{"model": "image captioner", "dataset": "regions of photos with short descriptions (Visual Genome)", "train_examples": 50862, "image_size": 64, "crop_scale_min": 1, "horizontal_flip": false, "translate": 0.12, "rotation_deg": 5, "tokenizer": "char", "vocab_size": 61, "encoder_arch": "gmlp", "encoder_norm": "layernorm", "encoder_mlp_ratio": 4, "encoder_drop_path": 0.1, "encoder_patch_size": [8, 8], "encoder_conv_stem": false, "encoder_layers": 6, "encoder_width": 320, "fusion": "prefix", "label_smoothing": 0.1, "decoder_width": 192, "decoder_layers": 8, "decoder_norm": "layernorm", "decoder_norm_position": "pre", "decoder_activation": "gelu", "decoder_mlp_ratio": 4, "decoder_head_dim": 48, "decoder_fused_qkv": true, "decoder_bias": "all", "decoder_qk_norm": true, "decoder_layer_scale_init": 0.1, "decoder_parallel_block": false, "decoder_inner_norm": false, "decoder_positions": "learned", "decoder_prefix_bidirectional": true, "decoder_connector": "linear", "decoder_tie_embeddings": false, "residual_init": "none", "optimizer": "soap", "beta2": 0.95, "lr": 0.0023, "beta1": 0.95, "shampoo_beta": 0.95, "eps": 1e-08, "precondition_frequency": 20, "max_precond_dim": 1024, "one_sided": false, "adamw_lr_other_params": 0.0018, "steps": 23600, "batch_size": 256, "epochs": 118.8, "lr_schedule": "cosine", "final_lr_fraction": 0.01, "warmup_steps": 470, "weight_decay": 0.2, "adamw_weight_decay_other_params": 0}
Rows from block 4 of the text decoder, named by matrix and row number. Rows with one number belong to one neuron. Each number is 500 + 50 x the weight over its row's rms, rounded and kept within 0 to 999. All counts start at 0. Numbers have three digits each. After the name is the row's rms in percent of the matrix's.
# fc1: MLP up (decoder.blocks.4.mlp.fc1.weight, 768x192), inputs 96-191
# fc2: MLP down (decoder.blocks.4.mlp.fc2.weight, 192x768, transposed), outputs 96-191
fc1.669 093:556548544556499452464565536554534503499571440455579457591544495565598437531597510503487491539620490409536584519553537471549496528561623506492504459521544464509469449468415500480463513483477545511429429449546468466471425459560512472602488537461517579422440465435533431478534495429555536443
fc1.670 088:464483559444392462567473444495443584586514453557462552502481491516549478550515554494522411555493486515451399525461476457432469515437496486571523432455538471480446453447543445471439550501561514477476421506434535464506550454496556524521525569589530575509499420523588510535574547435522529498
fc1.671 100:581423442605464504474593368508422465502481506545500442467557422447472547605509517595504516483506576420524388492418527525468574389466464485478530519520462481528404555541525471556493519521508436498512552535440559500552430502507519571459551432443559490575456554532439584496489554569512384539
fc1.672 098:448513502459506539423466419557541576492476500535493421505589503568487555533474490501542462586542513495452452510479469418509483467514571529436486506526422520464484517600412526559465392543523483510507555415439456466489423449513515562525382516493535447582385503562458470522513494454529409554
fc1.673 099:477457460413413448528490475557460466490585474512548470528375553445503430551485526402523586486518539493458459527442400482548467467548496411563537529467589508520428470519504522466454457490538560485479507508509636549543518524430480478539484439449446508524474511531566460573474598550415569607
fc1.674 098:413507509461439388500543529514522570569453531454419452453487502519646533498539477490503517458481455521475413539512454491506512509444473390450474536513561428465556508533522491592502488450550506523572481506433448461521463447437425526502476480537404481479487567484594480468504514488418520521
fc1.675 093:477489457547495482505532482531457411488488493520563491552501537563519525459500486474451559578589584433411443438441520452357553498552480448535489507486552500425550432433448445462448536500488421550487465469521449533483427510457468447504488571377552495462447462484495503483479474569475485523
fc1.676 100:444475543474500497492440478454510545610518512457518464375476439507608405588479452511447496490474458527573466576574469389529497468540471455496481454531570519501592595450474474417550464573502422419474480482455542541510426533508435517484446534464549544548501539465484523512444526417466517544
fc1.677 096:503485590471502570597562617525498414415503447408415516442473573502499463495454525513465486452529537572554408562458471373404502422620519481504486470498501457454461480570487496378482563507529644512489470499454543489528493447439458498411409466565491473544482475340463520515506444483498551447
fc1.678 102:366458495450478474467467455525419451444497591426406452497487493474498416522497562514520571461518462461455513562429441479478492575490469510433476498538454464611503496589511589449533597501498475508606507429410476535507545478412607557552537534483438556540508483478536457387534512561520549382
fc1.679 099:573541492454461481519449521457490439460502414457453454471522454447598529508572512628461505408439542503462497545529458497550489402471555465478480440542508648385493423409546463487479482418505411439541508564547496432477453586537455444409557525515546551505532455499532475474537439495400511441
fc1.680 100:528538540548520498474392513475543388483556534424418497400377498466455505498479493550400537553417548466516565479473518523528511438441461537441541545546491504527451505521509526480541445465403490512486390543479524561466482514533509518447440440486469492494523409526577458501431483442571468469
fc1.681 096:456545472543543418495456396500533496529484476496592472517480447497465541512564556452569525454512546527531401433497499417496433440514586460582542448470526471504643560513402485506495511460501537483584456462405482536504363468543591418531547593569499458472463481480519581595409477465541558488
fc1.682 100:453529508513498461543589508465591600559536459451524467496648424464522621516457505458501433489463537476537463508432549590461493455476599509459504437551499465486576490445464515389483442556550463403417537508484559555493557550473521455484539529559503530526518455513476489529427467495523411482
fc1.683 100:451514491426475464470496570459558476460389420530492454457463493550498550522464508406479449522488586543424521462453474427522582485487583546502523421567561400491480502532425603452586519561407509526537516518491575596431497453587451553531521468457438504527466548490501468508404481512440419544
fc1.684 100:492474476457491551495378492375520424503548449541507501539591520502510593530523512556524428419534491474418409477457469490557477497537442508529504513429437564425414471494450568450460459664527481457590496505449520477467492552494456523520495592544534516473469479414522531442500503521557446521
fc1.685 097:498494485481537474419636509546442507537623473455493463538489445488460520585509501549452479550505499521406448550513464518509505582609551512462467608406459486506395565522491487475493482546442459545499495584528530482512604552512475529481412653504412438483456444497463446406457560515524521520
fc1.686 095:500496528532523486507514399478500446467432475516511524544494518539564507418587487536559494504421629454494469523516496532495561502572477544586480478480551512530555424449436469526470561529493526533487482453533560494439581475509464517433532577347519479468450527411526447513456444510532502527
fc1.687 097:501408536526603568445500479500476559500542491477590509455529552530461600471494487484396410508467607498513564548448416499493554464429609511518533454533510493522506479448548591509470380572574487459476445440558541490462477487521468466591562405552470492512429512566421563535548511580413548557
fc1.688 104:451529402485517467473472430578428552387540539545463419507595562576538572446423518512483467499430489562506480498498467471469516559498476517485408537400529486545495513547536460500503511490392549506508598396457488552442473443554526464581465469408476564439430500578445531498493400454569531524
fc1.689 104:550436472459459447476517493452502455413487613547519523521490534610416561528516464506513551496473441491462442446503444428427404537472515472568477398440555506499472509430488393502421461537529456469496441482522442514556460529484458455552496539405489529531489464484503619409515481458517501550
fc1.690 099:474473524442449403526501486514535584520483460502553406531441503476502449461467509495483475477531584586581609505470423472522454486426492435529464442453412607516530333370506495527555485423528511460464474452548459511474465525467510511412491558448399498474526641389528507586506513558491502531
fc1.691 103:514535430501476457502465500533578443558536515520463478533470549480504540482475469472563499485521488602452621470489539473445429438511458584429522636568449537454552511618462429455436449521550511479570446578558474492503509464465508461485498445527478502532534492506472499592361423540468473506
fc1.692 104:566476442552509522388467528575408428534514544457576438477500553509442478459523462509455487522475394478513401579460470506545553516495541505521437441537472470566574564541444480440505473496522583463440520530463540456503464487430460526555526441465556426491582493563433483518593427514540459554
fc1.693 098:464548435504469494599446422443384538556458457505502512506583422438440477502496526453511468514498404519444536494474437525529449467450467411566465465423421505549500467509549461531509476553465523566497548551402478498525516519464491538475510527506553503498434496460469621387414563501492613535
fc1.694 104:524528572567478453479513504510545451462495517449557552546577472434573554527498476472550414452569561457515569475491456464464477440480510508553457470579524494481453432472309371506484483481569523506412512572557582511484478560575485602414524544458429433538439485508424463528569614401504471467
fc1.695 098:556470474501499469518442483519568460506470536541505531477561528523522541512445521455589480426465509519473446509477516475449428443555528477484525546477532458499410541512498591512430523605542488450533515480554598551535511407472574526444485465529519582493518572502515479390504538490486551497
fc1.696 101:406536515531520420419490467529509461553539443464503469513517551462590530491397567438386592473496600507501480407489521448429486464392489354553523498554509532500526459558492451493571503472467527391516564477497463517442546601472453421437479525534514554502438580511533441516449574562545533587
fc1.697 096:514533450497497485499480419532503549494398382446597399468503445503391587569534512507514572549463510504571404457513537578479434506385535595491493453470518615597581481493510480478522429573435479440512447539583439517523423493554457515461406556576486476493473494535540480531511509496526512481
fc1.698 097:545534483530520477522452522541444517526471556512553449571399522488548505429498538529533505547456543438534499479446457579500482444547511598517598482432496510543571516524422498567499517592471565536476403504490485542507509456471484419478482610515467414579413524581601550488513561568502431483
fc1.699 102:550413501472460482494459423474424572583499429610490474599476483441517524482455507518459444509579520466461482355460502491499550492551538534512429515489550491531514473487462610538467489608537590557542567554574456572488524448525495480493526517474450543500404544498491569476504437457449511552
fc1.700 099:429471547487520541466556454456503450450434542485433565538457481515475498435611495466594480427453535437452525489481518530470511506481387588488442531473451491495489479383478537600501512455493388418573495505497438550487494454574501510511446390495481448497421591534562479420497505491498518441
fc1.701 098:499426479564536535512534488533600560457511496479550490492494508453593508464525406414464507455491564465534591473484471505468549383587551451502611479503632561564571482455440493610429388534451550445496489426513487516513448566633446530479587572471496506476474563481536426501488505463472432564
fc1.702 097:524520596508493512482433532478561486398513528478467500427353427515463502466492513549467565519493475403488427442456482430531516453470523508449490500415541510469452488429465451470472555560471447627526554604505479482512493513466566465486461457428519520580433526536420517464444551513507461451
fc1.703 101:596404445525448545497480524578612525451450549545517511522541514475454586468562529546451511556586501581496530503565576527447583474502556498493515405491414575447518469472415498533489480529584563511539503511510426437476487473501501522448538412612521501480423542529456484397430562532488560367
fc1.704 096:539470505477432600571551469466524528441439479485548473497480432504485523543386597502494425488611534529517558602556526360410550560478425525541421491498506418487498433536416546481561506561516464499446591426474555418570443480387521440447526495500478452484559499522447473482516572489560606443
fc1.705 097:564485507534450579496487416570472499490537478508491528552524528390475527493468537532512485484475539480498436538520544447424518499472543562477476515443557495470520427524539532605450407554514511381526472536477536528511440484578415524515514535524503611528540491507532565537474443537490494478
fc1.706 101:452486535412527505532504519539429499517463520535499370538509537572497492460500534605440587417504565503443485554486528465504429401430540433488555456528614507564473507441517492424483517514550515625491507492426453472506483621500474443447603494506467607428454497484437464578544550577543514514
fc1.707 099:497542425510462529526433545432507441450478469546405459486536547421451484536450486400520587540527539510539505463513400463520469420579438537477406450398516519443407426534487471495492465541513552416476452470544532528559513491647512481504510539432460470480472373439532476464540498528456441449
fc1.708 100:607460511457472489503497579476450459568470565458475550552500497507629547494512508537489524605454504589525406553579436460518545483525505490440453521516449536442483535493497494511548455510529470429499510498490472527456511394439607467562500537461587563465489508547497473575361474416455413502
fc1.709 098:368530495451494454613404508434422501434440471425463547530520454503518535501488514538582531472466510486461438569507540456436520425582494528530436536479500488529438513442398489477446463469504479524463491513461399500527556436554495426514409513543608435411504487477509485534514582464479431444
fc1.710 107:476490445499439527405441396493526428485502492508462449518469550587523385522402536513468518494527483475490493427476563499475556533544484420493413490468486393535456428433537465553337518564417568437460490429505515470496580553524610544556491391462500447458434475507540484387521454379501490431
fc1.711 105:502490563468475538520449488471511536424592495488508562503499514535414524464545396584500504523431438597534373418465539569419454534473544575451387473475459501532508500494576457528528530566519494435580538466526557505507513509449513458527584486570499440595504548409486466514436592386491527477
fc1.712 102:457448576479582426469477415549509526484444472502583420539458583435516514605620598489587502494623416418479482457440508458491440567570567500591465505502546492503451563484536451447535527495480493541537483556468464441554580498481495539520456565423439455532454410534519502447548557454444515437
fc1.713 107:491455460529427470587473453625501542382441505531445485430485457563468466456527514435584506500509505486476464449537500610574435475595413580519490589510416494430463455373453417491422509512490555453516373462571502511516471459473438503482451538564509447596530457512545489502512483453441506478
fc1.714 102:581412509507492546504498500463535480456486460395477444511498576471482538486494518464513555471427471460502516476513519523473486506554565458557456480456532501552573474562489444540563499432561605532486492487407510584532544452451537506558534530491519529508443490447518483513499505528538557471
fc1.715 094:633497498503528490485484513463433406455417524492467478564400413416532458507445507548511496473501454482464414470513464476413492531626585449489407493513483498519426517515573458453469514478559492432515551496448507502448515513456463407471525476564512490525511392499514462524568515398413522447
fc1.716 102:478485581486447450481496430504470633457537482492520400492564559547514535536556514513506491547450429480544495613490559592531506384499536544413480478487455453482522477519435459514454496488516521469505571478510555399411512477437506456493467498492538514501533408537469417469406519456485513527
fc1.717 101:548589544540461437511427509465402474572499564586442588599476451489492575504544381423408510421455569553471577552477460497547475475520467551508420584514543476375465510495476505478502497468432519486477501487504409532438466560543415611492385536495450521545490496459535501440580509490510454531
fc1.718 100:503469539507431520466587534483486434497453472598472475470479551415580559491499482475466525579519484560606530555385462458407565506524445561451520532504504420490468503483517516469573564452455511453487476561507444562510432526492522473476517576385497477530447481410549588499453404579598536490
fc1.719 108:627523511505472501498477558531513492429510598495492527536475548546494508491554589508622438514380460485521515500544504413541543543526377474479658511514498525452416442552537413546392434505491504545465544548373505508589512478544458597537566482533542471464477377540497502484520530418509522558
fc1.720 094:532477557469517520559501464541572404369452495544437489575458518417519444491481395516513477469421549445554489482493403549466568458509501495537526414491475454597482464559502429461518468549443545449444423541491491548395480452472440466552522438444471494443608490526487473464546552458531416532
fc1.721 100:566474514511508507513472500376469588515444560483582538577503535590491479453466495507612450587466491564534477519484437505531486463541472438518444466572492474590473517527578463542463570549506420510436475528453538554498534485544572522575517479582432498496522506539508559460578568487524530452
fc1.722 100:379537501390528441484465517486461478537484544453505531499519493466450484463499438520444527462496526483539512455491544463486509474547444644563520412525443469468453489494544442487519476508467535517463520545443512497519481423577375513487433516516486555486443354518503513567462513489497433544
fc1.723 097:443488451486514483508468535523538452560505549497475516504510520508444541483512518393565516566518535498421509609451486496440440471453536371477556547576445416486392484596503405537508568517508516500449580511460494501510512544538507527606510522543523558592438481488544582536497432492483522528
fc1.724 109:589520499433495579476453421457578487495513458497514529529488547604529465381526449440539549467402534508522488534530527440546555505510555464531499519520485557544525454529485539542445577437474510389560499499409554484449453471600483482550433422507499554462425483454451433451555413514563531450
fc1.725 100:399455471500593492549476464510576565413480464469540417557539601410557559509457424425424496503493465505541428446494485468519413594478482553494466428555454503577505522465491528436484519516493497418552505503488550495581456608474451373534379443518530493502485463431548555420473593486540496615
fc1.726 098:460430586506454480491532509477517586432447476452472448490475563518545464447517442505403488546464522458548444323550494455447506517515467428491507516468503460451524493505457495539538497520382545491531382588465432531537509491552511556434475494498464525463486503512493505486383508516568559496
fc1.727 090:618458521526591462489449453517508514468560530532489427556519575478515507512461484511524571427412505454463607419417405503463504491564436499445555537506397556454443509530538537477549440458454520486474476474466482438456474428455523503453497541430538568474499591540502593415614531530519486495
fc1.728 104:413519554569532534495465515437489473474528544518511457501452511459537514496535506472494571435484480520556434535466531434422497549468504625579482491503510554450406463430458459523460450466570408475512433494499409463534506431572411522495503448535526431464461482514532507448524569574524464523
fc1.729 101:482478474508516466505529508576452528578524548484508481511499492431477425463484523498579399468506395471498472493410590518533509412523495461506576495451498577488437504510486570465508488420520568488533419498409511563622464467570474446503525499607582470475444524454606484614496587425555388543
fc1.730 095:618487519455368551519534582559426435514512572475598473499575536511494545555487501524506455460523514359427541596462453472608514515535501580485595512450485473532507512560475479436397574536415529478461448535371607491438489491520562426475528497518444443511435452523479545479510522441519501510
fc1.731 098:531448537553508524514416504416504437441432458563525501545463498513474448485497483447506381441552446521514400487547516527542544483520601402549413436473528470446538522438452430498467528515461447444489466652519461454458559471487534489529525547483496611484349432537422534482475428470485454510
fc1.732 098:516470436429558372439495637446488554479485434544503480527547564452462509557567548486477518551576479422485492474448544569429440505522561499577464461446540517499545469545551542511583520396552454470573474450485539477550556457472498441534458633497495492394428504468579502494536464525465450491
fc1.733 102:553450470472506572404544484451523431497485574437509451526555569491545555438512483507450540465530536475488473524491516442490530575558507537582420568480489451487507512411513481588550549507450478492514534519452458459419437544547519517535455468541431454446502464469503604475576433577419579595
fc2.669 099:493540554544519516527491555491461502412492516498519492461553503522481406434387440507453490485539504432473556491468457473520623427434511469525569476482451588497596533455458543473560541566460467410520477461463498574423456412487504585513489550602445423545518499461568495546439464509487546404
fc2.670 095:472503521524443564521531570547482429475579505497472483546475528472482541483513465527350477540565572480474531454485529391486460556507450477472584529526526619537515587469540453483504474435497465565456500466519423447473515512502536502566492413430561482511364520531454466467427433496516453533
fc2.671 104:514434506550538519418512478393551418494481548472493459462493501478459476599503464447546473536515526476513528508589469550535486621459412627578595557555595455478460512611529449528467501539577501519497479439449468403530501469489492403525561569508537467489512449545537370580481578520505566436
fc2.672 097:508448510599509490483535582569481482508476602557476437470416583521473537475472470487472508431524474539520522460427444527496444450534537514471482525593470499527577500478579554522462500497511458472448420505477509558553502470550345569582432465573513476486540487524380467482549511557512486439
fc2.673 095:554478491520413533450526583443551466451450475510492527537505458492529586520484489513542548441588476607469594536519550522488516544454545550381474579469493527520514492505478499459505558563466513537490463469476537562586510475511518436524454473428488468445451510472490499588531521518515484580
fc2.674 093:590525514474545522412499492618468504493528502470549435520479487456493559485472449507504487460466467501473478454498498486634530563459514445674542488568470470522413518480537516524558506500541592478508420441560612520466480548560442494466592508519438493455526489423546562487489545512438447491
fc2.675 104:596491522562501601516526532484508430493585521451508338517562433449448484458444640529543484522540465557562553512577603461520419460484521434518548545565493476522509460469561488589518505453448497478450583569497595523547594497567518530530499468450480483492534544533421529561492482442537535482
fc2.676 099:603511499533560441495510510587518490474437601587480511446519538494553595515449424526456363472558470470528497458489539526453502462543570569511554468560436524481554566524476490597478611503493516536469507420543471478463440468506465509525513536427457434467505530478427481511445432486590525495
fc2.677 098:577427505497593536481457437505504525517545511522507469528426506430478532450545500464421618532520427500373374462522477451475539632452504561519478606540558445428517499503495500592545505491535487533451508506485543553420509398567525561466509396519492558545505397540479539547495543468490494493
fc2.678 099:462646489460486495503486442477474487534525515462570538570531493497475468451489573510553496482452560516520446483625462570492474391483570518432524437479648474459465508481542483512482461469544427474492411509520457441506426484560544527486504568489561440526441479480491504492400544576631479449
fc2.679 098:477406566627594468496486479452585464517577504403531472535504539471465461490525483463458573604587496595468443526456472386555527570573530538526582474579410454456482541481501512534552551476480463526599473568452478534506451453477497536539431517480477520534473515461539519454487464472559487593
fc2.680 097:480482504636508517559608586531400601433458501554513506480525520439498523519480461443622527495498503513477512441419490539501509483486495491482567529507573556489469475478460573561496453609555389451472536512528470529455527522581576508475427604483492472445433440486555503501544459525539445516
fc2.681 099:543493547577418474506507458596546514551429529503364490463533508643532538568484521506535489521468544543474527455495461577532465503524496536459379529446510486525452529481500475421487526457459489459506474507522529486503454540516545544501419605523524426414493481509499515593362560495546459457
fc2.682 103:540445469450578502525546445436587502612457546523489547498594471439539520498431510506502577510424491555431494544468506502557547365557487421538421568565510556445522503409545544444509531536480503635546467552486472474508522501488451567475347479521509462474549521569482421441446506476425522462
fc2.683 099:452459574489520569512512462564565515503469526481527450566556398534450632434541520580518572421468490540618474479502479468485496449647502440456499468575428489503509525459465505520446520477514509493457561500443583471520564538469505503434554511491521549563517544446487460455474451530554529433
fc2.684 103:535541601527524497527497392517503538624491552506532557472487541529564424502585552435459492458477537579489359511436456467474508567490508539608500511498452562554429541493487401552497396441600545469452427472505508644493546492479535492433425553505518529484419484433540489457494512520507567496
fc2.685 102:486643371467607573468513522510441602486508481574498485457557445504549409397477539505553594438467489491480463435590512475413494510457517482491514604538556521483501508516459486464536473536515472519474433497476477506515533512541495522531492561590499533500408583501472539484518595468456426458
fc2.686 101:456519476428513521562519517506451523496439458475432591514526437519491494558453517496473468469515500492530502494495480438418535553557404554379501547550475522371498543491537465591509531450448522475507541518445563534515538484543451487528513388434487457610512477421542447489458447507478481523
fc2.687 101:449466533509467594486508538428475443454477570483518551554353524502531506448625488515451577489502510450504512494485409498619557520437382488427460522547439505472465447522536549568515440406462463613377492525434435556517583439442502565515461544534520501487490542520481623527430494561425523475
fc2.688 102:530447507480568550496590452463449454604542453492504475548518540534481512476465523489470547394494491490472519415602518476512510574478415559502621551528468452489510532469515481525516521518531472629439526408500551474499522556521465491506507513501583494541556426551508375413578452472531502448
fc2.689 103:521433502489485452567509516548546540496513480545532442454552561544526541475477510473582484511452555516550458477484435559486548515486474469416484494483592475507589618621534628532428480462481418438506522454433425551444581512551517511456479527541494474487477433622534457522660492456458371454
fc2.690 100:531563497487619511533483493485421447436530457496462510569438496473500403541494548509499460516405478568518412538416508517473467465581524479498500521568480506450540503464479563544448556511507480487381569495437480512563552578411512449570468482491470501520444447451503490527453544500516545543
fc2.691 100:460467490380507540572432533472508528634519444423523489538437480542473606547490481527571488606454444501544538569464509467534441554562525472520501481448529593513535519417438455533510441526421391441440576448464516469391493532487485556480520472408570462509490573546547520439478408500554580551
fc2.692 102:522499559491436440447433497549505476454600477455452591515472475508542503459519495496386553568513603508477424435489562485557499598576471465470543419497485589507597463451427430631520542458527563481469476466447435468500451489558502476493497555479404484536494461591456482538454565467463458391
fc2.693 096:527535536454520445418554551503584574516436523472498586434454656415528562468533477522486483506463500518534417528487436567394470496494437523430488510578497443425466453488401509424515514493521460508487496486407569505561535469599493482424505417553473503482585502498422546521451496546445453463
fc2.694 103:450513530528554436381525459590465547531427531487495468476559485587407408430493489481452506495460551461435457555457491434515493556546501530568482605478587475507582542461592472499460400464516425506628508422508551441413407542508484539517567499534569585515478511459486469503559546460484540545
fc2.695 102:465486472476453565465570493466503517452576567512560479371503480481446492490434484567471500423486492434456488462463520531540456478529629528462504518524529461512460471453486435557546460546485495606522516557470520433511480506454550392422458464554455509440423497572490470509495566438544468471
fc2.696 099:564521468491452572578488529452519456478531525540526526519548504537491565396550433535468456468456470595382489565479512505450503460458478545506637494455480507508472552538608509498562519485561464491468486589613455441440479418476453524571469486513490482494510588524488443484562489521642462577
fc2.697 095:465513455564506640512519504521511504485563576501451450480512489492518476539525446507483467546456472452536389475428469568585578487480511505477407486519543397517539524471524495577541497477427573439568473525453476501514543487487495386414497457613436464549444520432510448459540538449403460485
fc2.698 103:482392485498557553495450514557566482498531545547592508467483555505452501496498538542540432373535469653472485496510516517466558593537498520505461496615558509531550528527459534486546465533530533419550601521568387408498592545532523481462431502530403547487470494393508557480486503411565458466
fc2.699 095:474582512495556411464523459475554519607578467542429424476509527560439528546527515467618501551432477477386486394507496491475550535526469407498436466547451458603529508526474531470483571440496581459496535487457490492411456546533437616621525468476570504494527506469408470437507586485532506452
fc2.700 103:514541419499459432548474430405478490373515485567556507539568522531576495539453426467406530502460410513577465534484425455467471471603516474521418482499423534471534453562509500512597576542466445514489534461525517556576468533509470476569562531538523568504546551500437609572622541495483456511
fc2.701 101:490439480578437430493431448488515435529490482531526420459494537429574535498480520595422549566497500465445481424443458638502491459528403585526483479480437457418554547496427548459434429499505619478503549552555488460509490471475505489569546496430431568539505529486566542507513602546423425476
fc2.702 099:459547493484467548538544496500336445574487507591546478480476557617569458518549544436477410437537480487578475511530468495522538448484513543449493518536527491525508481504410473443489481501497465533472529472402522523460484528490504556508484533501504398578475536449423508554435570496513432507
fc2.703 099:554531462469520528514419456547513411506445620443460504528503411491453426511402404461426442492411524473532536503490442480404561472561443555546513575572466492549508440508518439541537499487558575454462529427531527492470443456499494345509479425557510577565447524489545553572527527430493471583
fc2.704 099:537541587544532460414451586558449485515584479501514504401577498514507558436522538419481468431450522542493503470474482533498477458550507554418465553481520531451539537420559421549489492621464563507554515506538525486612534513508525573556445492527435598564507416535441500469581502497555527445
fc2.705 096:471482555550609538387510503463467422476549485529492482466535573508535503478496469473556592598532471517474509568503528425544455530434445427525532481482429559451542586480490527453517527471478509460497477518606527561448458534530382472452535426491439407564532482542474458546454449457530518525
fc2.706 103:479491549462527474542389573508413455421581455546471545401517491499520617362477565508551538509527560624523513542508532488543520458492535482469434510600483515527542559522464565477482516468517471362490458463502567464447474585427586561553430455567410363536578513594542413485568446457555437435
fc2.707 098:559532494454467494625514519545500504404556551499523453427508502611597490469476573579601492480490516478458473471497437441423480568517573383417502545522505501603446439570460536506508558510474483455552431452488511445379499513524467527433514499416534559448505574486532572493476565531444488426
fc2.708 098:496488573446500453522442554551521513431584479507566547522416558401502545531518499443482543489514429520503576481452538477445565564340433533600479543507521469461430408409544586455615498416523520466474464491481564516493486573437449530529483505511611494596458504547501488446522610594529469457
fc2.709 103:570406493458513547499458399566549496523559463471409481574478516487487467492425483457451507467446428505540435434551548486607479518493543401495609546518502428548563493438544621554486529500460488528464493611521440563625429559455504457497499536536496565562447493518518408503466411494501511508
fc2.710 100:480453555567516496461426447493470627505557563493463577510449445457423381399584517489471563494401446498612591486518461485441498570456496608489579583523559532513477474543465448398508570459491431549424514506444379559543520467564407510497499518503510503471510474477474467580493394532532477533
fc2.711 099:501537440507528467594446603507460436503464532456507539510399533477512541527487570529423523454536419441553490458530551500458566470515534508569518547499453465562503463505447471453514527434514424476429382494379453518492535469432434546457566483387421553493550489518504493486546503617493501581
fc2.712 099:513483565617540566501572501426490407493522433447437497554540558539503448384431457539537492429439496504526533506460542436563428371539382539456528494464483507545571521478544474480514559472563521506537489481464599566470474482463430562507560550494543497569615481524618487538434447556479566482
fc2.713 100:473403507546618513455514549441426430537554461550488496511397466459591559546422465526487547443401476518483449474479485395574531522478533421439573481495557531502533532497504522504441495493533544537459482425552574518467528525464512439477431563379406508593437459543649397531458558499636505531
fc2.714 101:463468549465534460567482534508528543455558474534529514500505425547515530502564504414405499575607580487547486533560524445550521430538444497464448519525413508547484624449476531479509405532479576465545567416480494448462475475468531486466563497465405560502553574553515477547558554487557430583
fc2.715 098:584442447488487528485483499529514458464578455496514581438482477490467505494581527459522502605484500569466411532492446557562539418517458534570616505531551584489473531523441487574484462500462490513394464424580524478607516440425492485442494424537511482480491439568389529459524450429502471438
fc2.716 100:419473469509438625434520573447555484438492561463578586558419485497504553522549516568545537485496451426420426533420461517507391591511494563479555519523486420491555462528388481575553538439479504498514464490476581549535464622464465523511512484554445571476545459564483565419459459583424530500
fc2.717 102:481525535452478480552561539475494467493506528552476562581444518443462508390538503523529431530544401520390514457499441502522509542552543467592533633473549442551526442503525449467574460500579511509503511563545587507560496488424464447492539457511536470456460369619422441423458506584449552497
fc2.718 104:573467411525528544448418426444449423470546424499532527496471464573425520483548506568517463507599511515512509460449414556536451393513536531491477550471525548506519507609393532509517538529396413528481554480526578534491457455605457513561550445538441440498595521507473440450593561480465490510
fc2.719 103:481405572546573613486493511463472436503489494544538487458495473510482417541539488387445545443510528474482486632413468441553552561501501472552528428600496448429583527507439439482548577440506580414561395444552444477437519501459482478545454549503505500501517567508561510491462573499544413515
fc2.720 100:533622469552471561458543495471549501509447518386530439534480459543482580476472620511532506495506578483543484466540517471471492560433465446467498470541514484468569420500617520520478483502465566571559503521491572408557469421579563553473494567528476453590483457521451499583584465484437455543
fc2.721 095:450559526532538557408494514508538567459523540517522413559539453399553497421518446457351417551514474530545531513476478526441398548525531508523374464475458505567506544521431490496495440609515501516450399615523514571546393463554617532496511507449504525509477530610540486488461543563570524529
fc2.722 096:535511438433358408622485447551457531399489464446487481530517486532490508483490513459511567450440492516450465589476500523527498470491477553398567508472559551521594533565480522506531465593470550510544592445487444500504544504439578424588452562440512479552490554476483489533514433475431637547
fc2.723 100:489495595541561573539564492519518349466478582526441489486581564562549549543525453480537439503544474513562572419476467446578537560440513496555533507533480470554526549448503556501477497498435521438452539635443563428518403532451498536475464471484482467427488586510459486425532499514438414508
fc2.724 106:567546465475493536539483483565505421539490368560525415537449436458488428525573509509528457550478479465474452524449470481457543520455522507461521452510522434453493500541623487495512394540481579509519443538611499484513538505533521485482539520598596419516478426568430485550579511463518530555
fc2.725 105:448435533454323520519466452471421410466495634560468549544617527462578475528386539519468488493448497528444537444495594532597498559449509506519499515439484508478492453583525547546562478539472544514406520522414511547512565499490549455485477494549473456553552575545542533545492437520500540411
fc2.726 096:446561481359440475526442452498414478513485533557519492539463476525486547461457526494521436481472502480502542553582472438526446590401545516390498493459446548524470477563491568501523541591468469454447436514589518500459587466476489538517540468473560488526421402511454473450504444579450448466
fc2.727 093:493527531529544467523483497510553570512474533447496528442491530557473535475533509555537513482494481567536536536501539565502512475539479541585432519529613464526505546436469480439560540546615434423495418431470417470564438582403541454551452457521546471462499543516443444522469511529596482477
fc2.728 103:389493510586495470430474571528478417510414606480518540549475465490512550566509557432536507525417488463562475547588472484426445445441460576480525593543487474564457516410507448565475530583522598380517478484455475508523500640425487481445470487453555480481511502527473424500486512444416480462
fc2.729 103:505462548458512518389440515426595555413507470509579433545530420486521545475521537547557490504440450531495464461470443528417507554454519509494477469461510450497449483427541566517428527470437523479599479513615482592458415515500584390442483516501557433579528574618542444528496483471568577509
fc2.730 098:467392506509489478520469512413474537457549563575483599515498592514465595514538372546448491513503485512494444547548515460546508558512478533508555391476466533437558473427512403493569480434509597545473459490524576440456506524514446481516539526412501455443594545463548573513478487567529397540
fc2.731 097:456486511583523504505507591633429535541484472431403402559519470439582466558533562450484618545492453571485518493451479540439451469470434518508479536499486532475387543529572552513510514527502478427374515441451503508530470555529539552583492511455414468482540463514584498511571509503577555533
fc2.732 095:515482535458418505573455512545517440523529501509541575518531576525598503503575432531543582495429507564445450496544500471488565531468455482484480516414525441553496452525490531471478423462530489540568497440463526404355474476500482587493534394578430551552476518524500465548580492466484453450
fc2.733 099:591570493526438521477454582544541514430558540506451604506462399508508479496463427635515541444412428449429492487495507519568484458480561481526462555454501503554524497527521377472551546438617509521468571565536511486545612435491470478478494573487559474458552492534425375454495466503492516534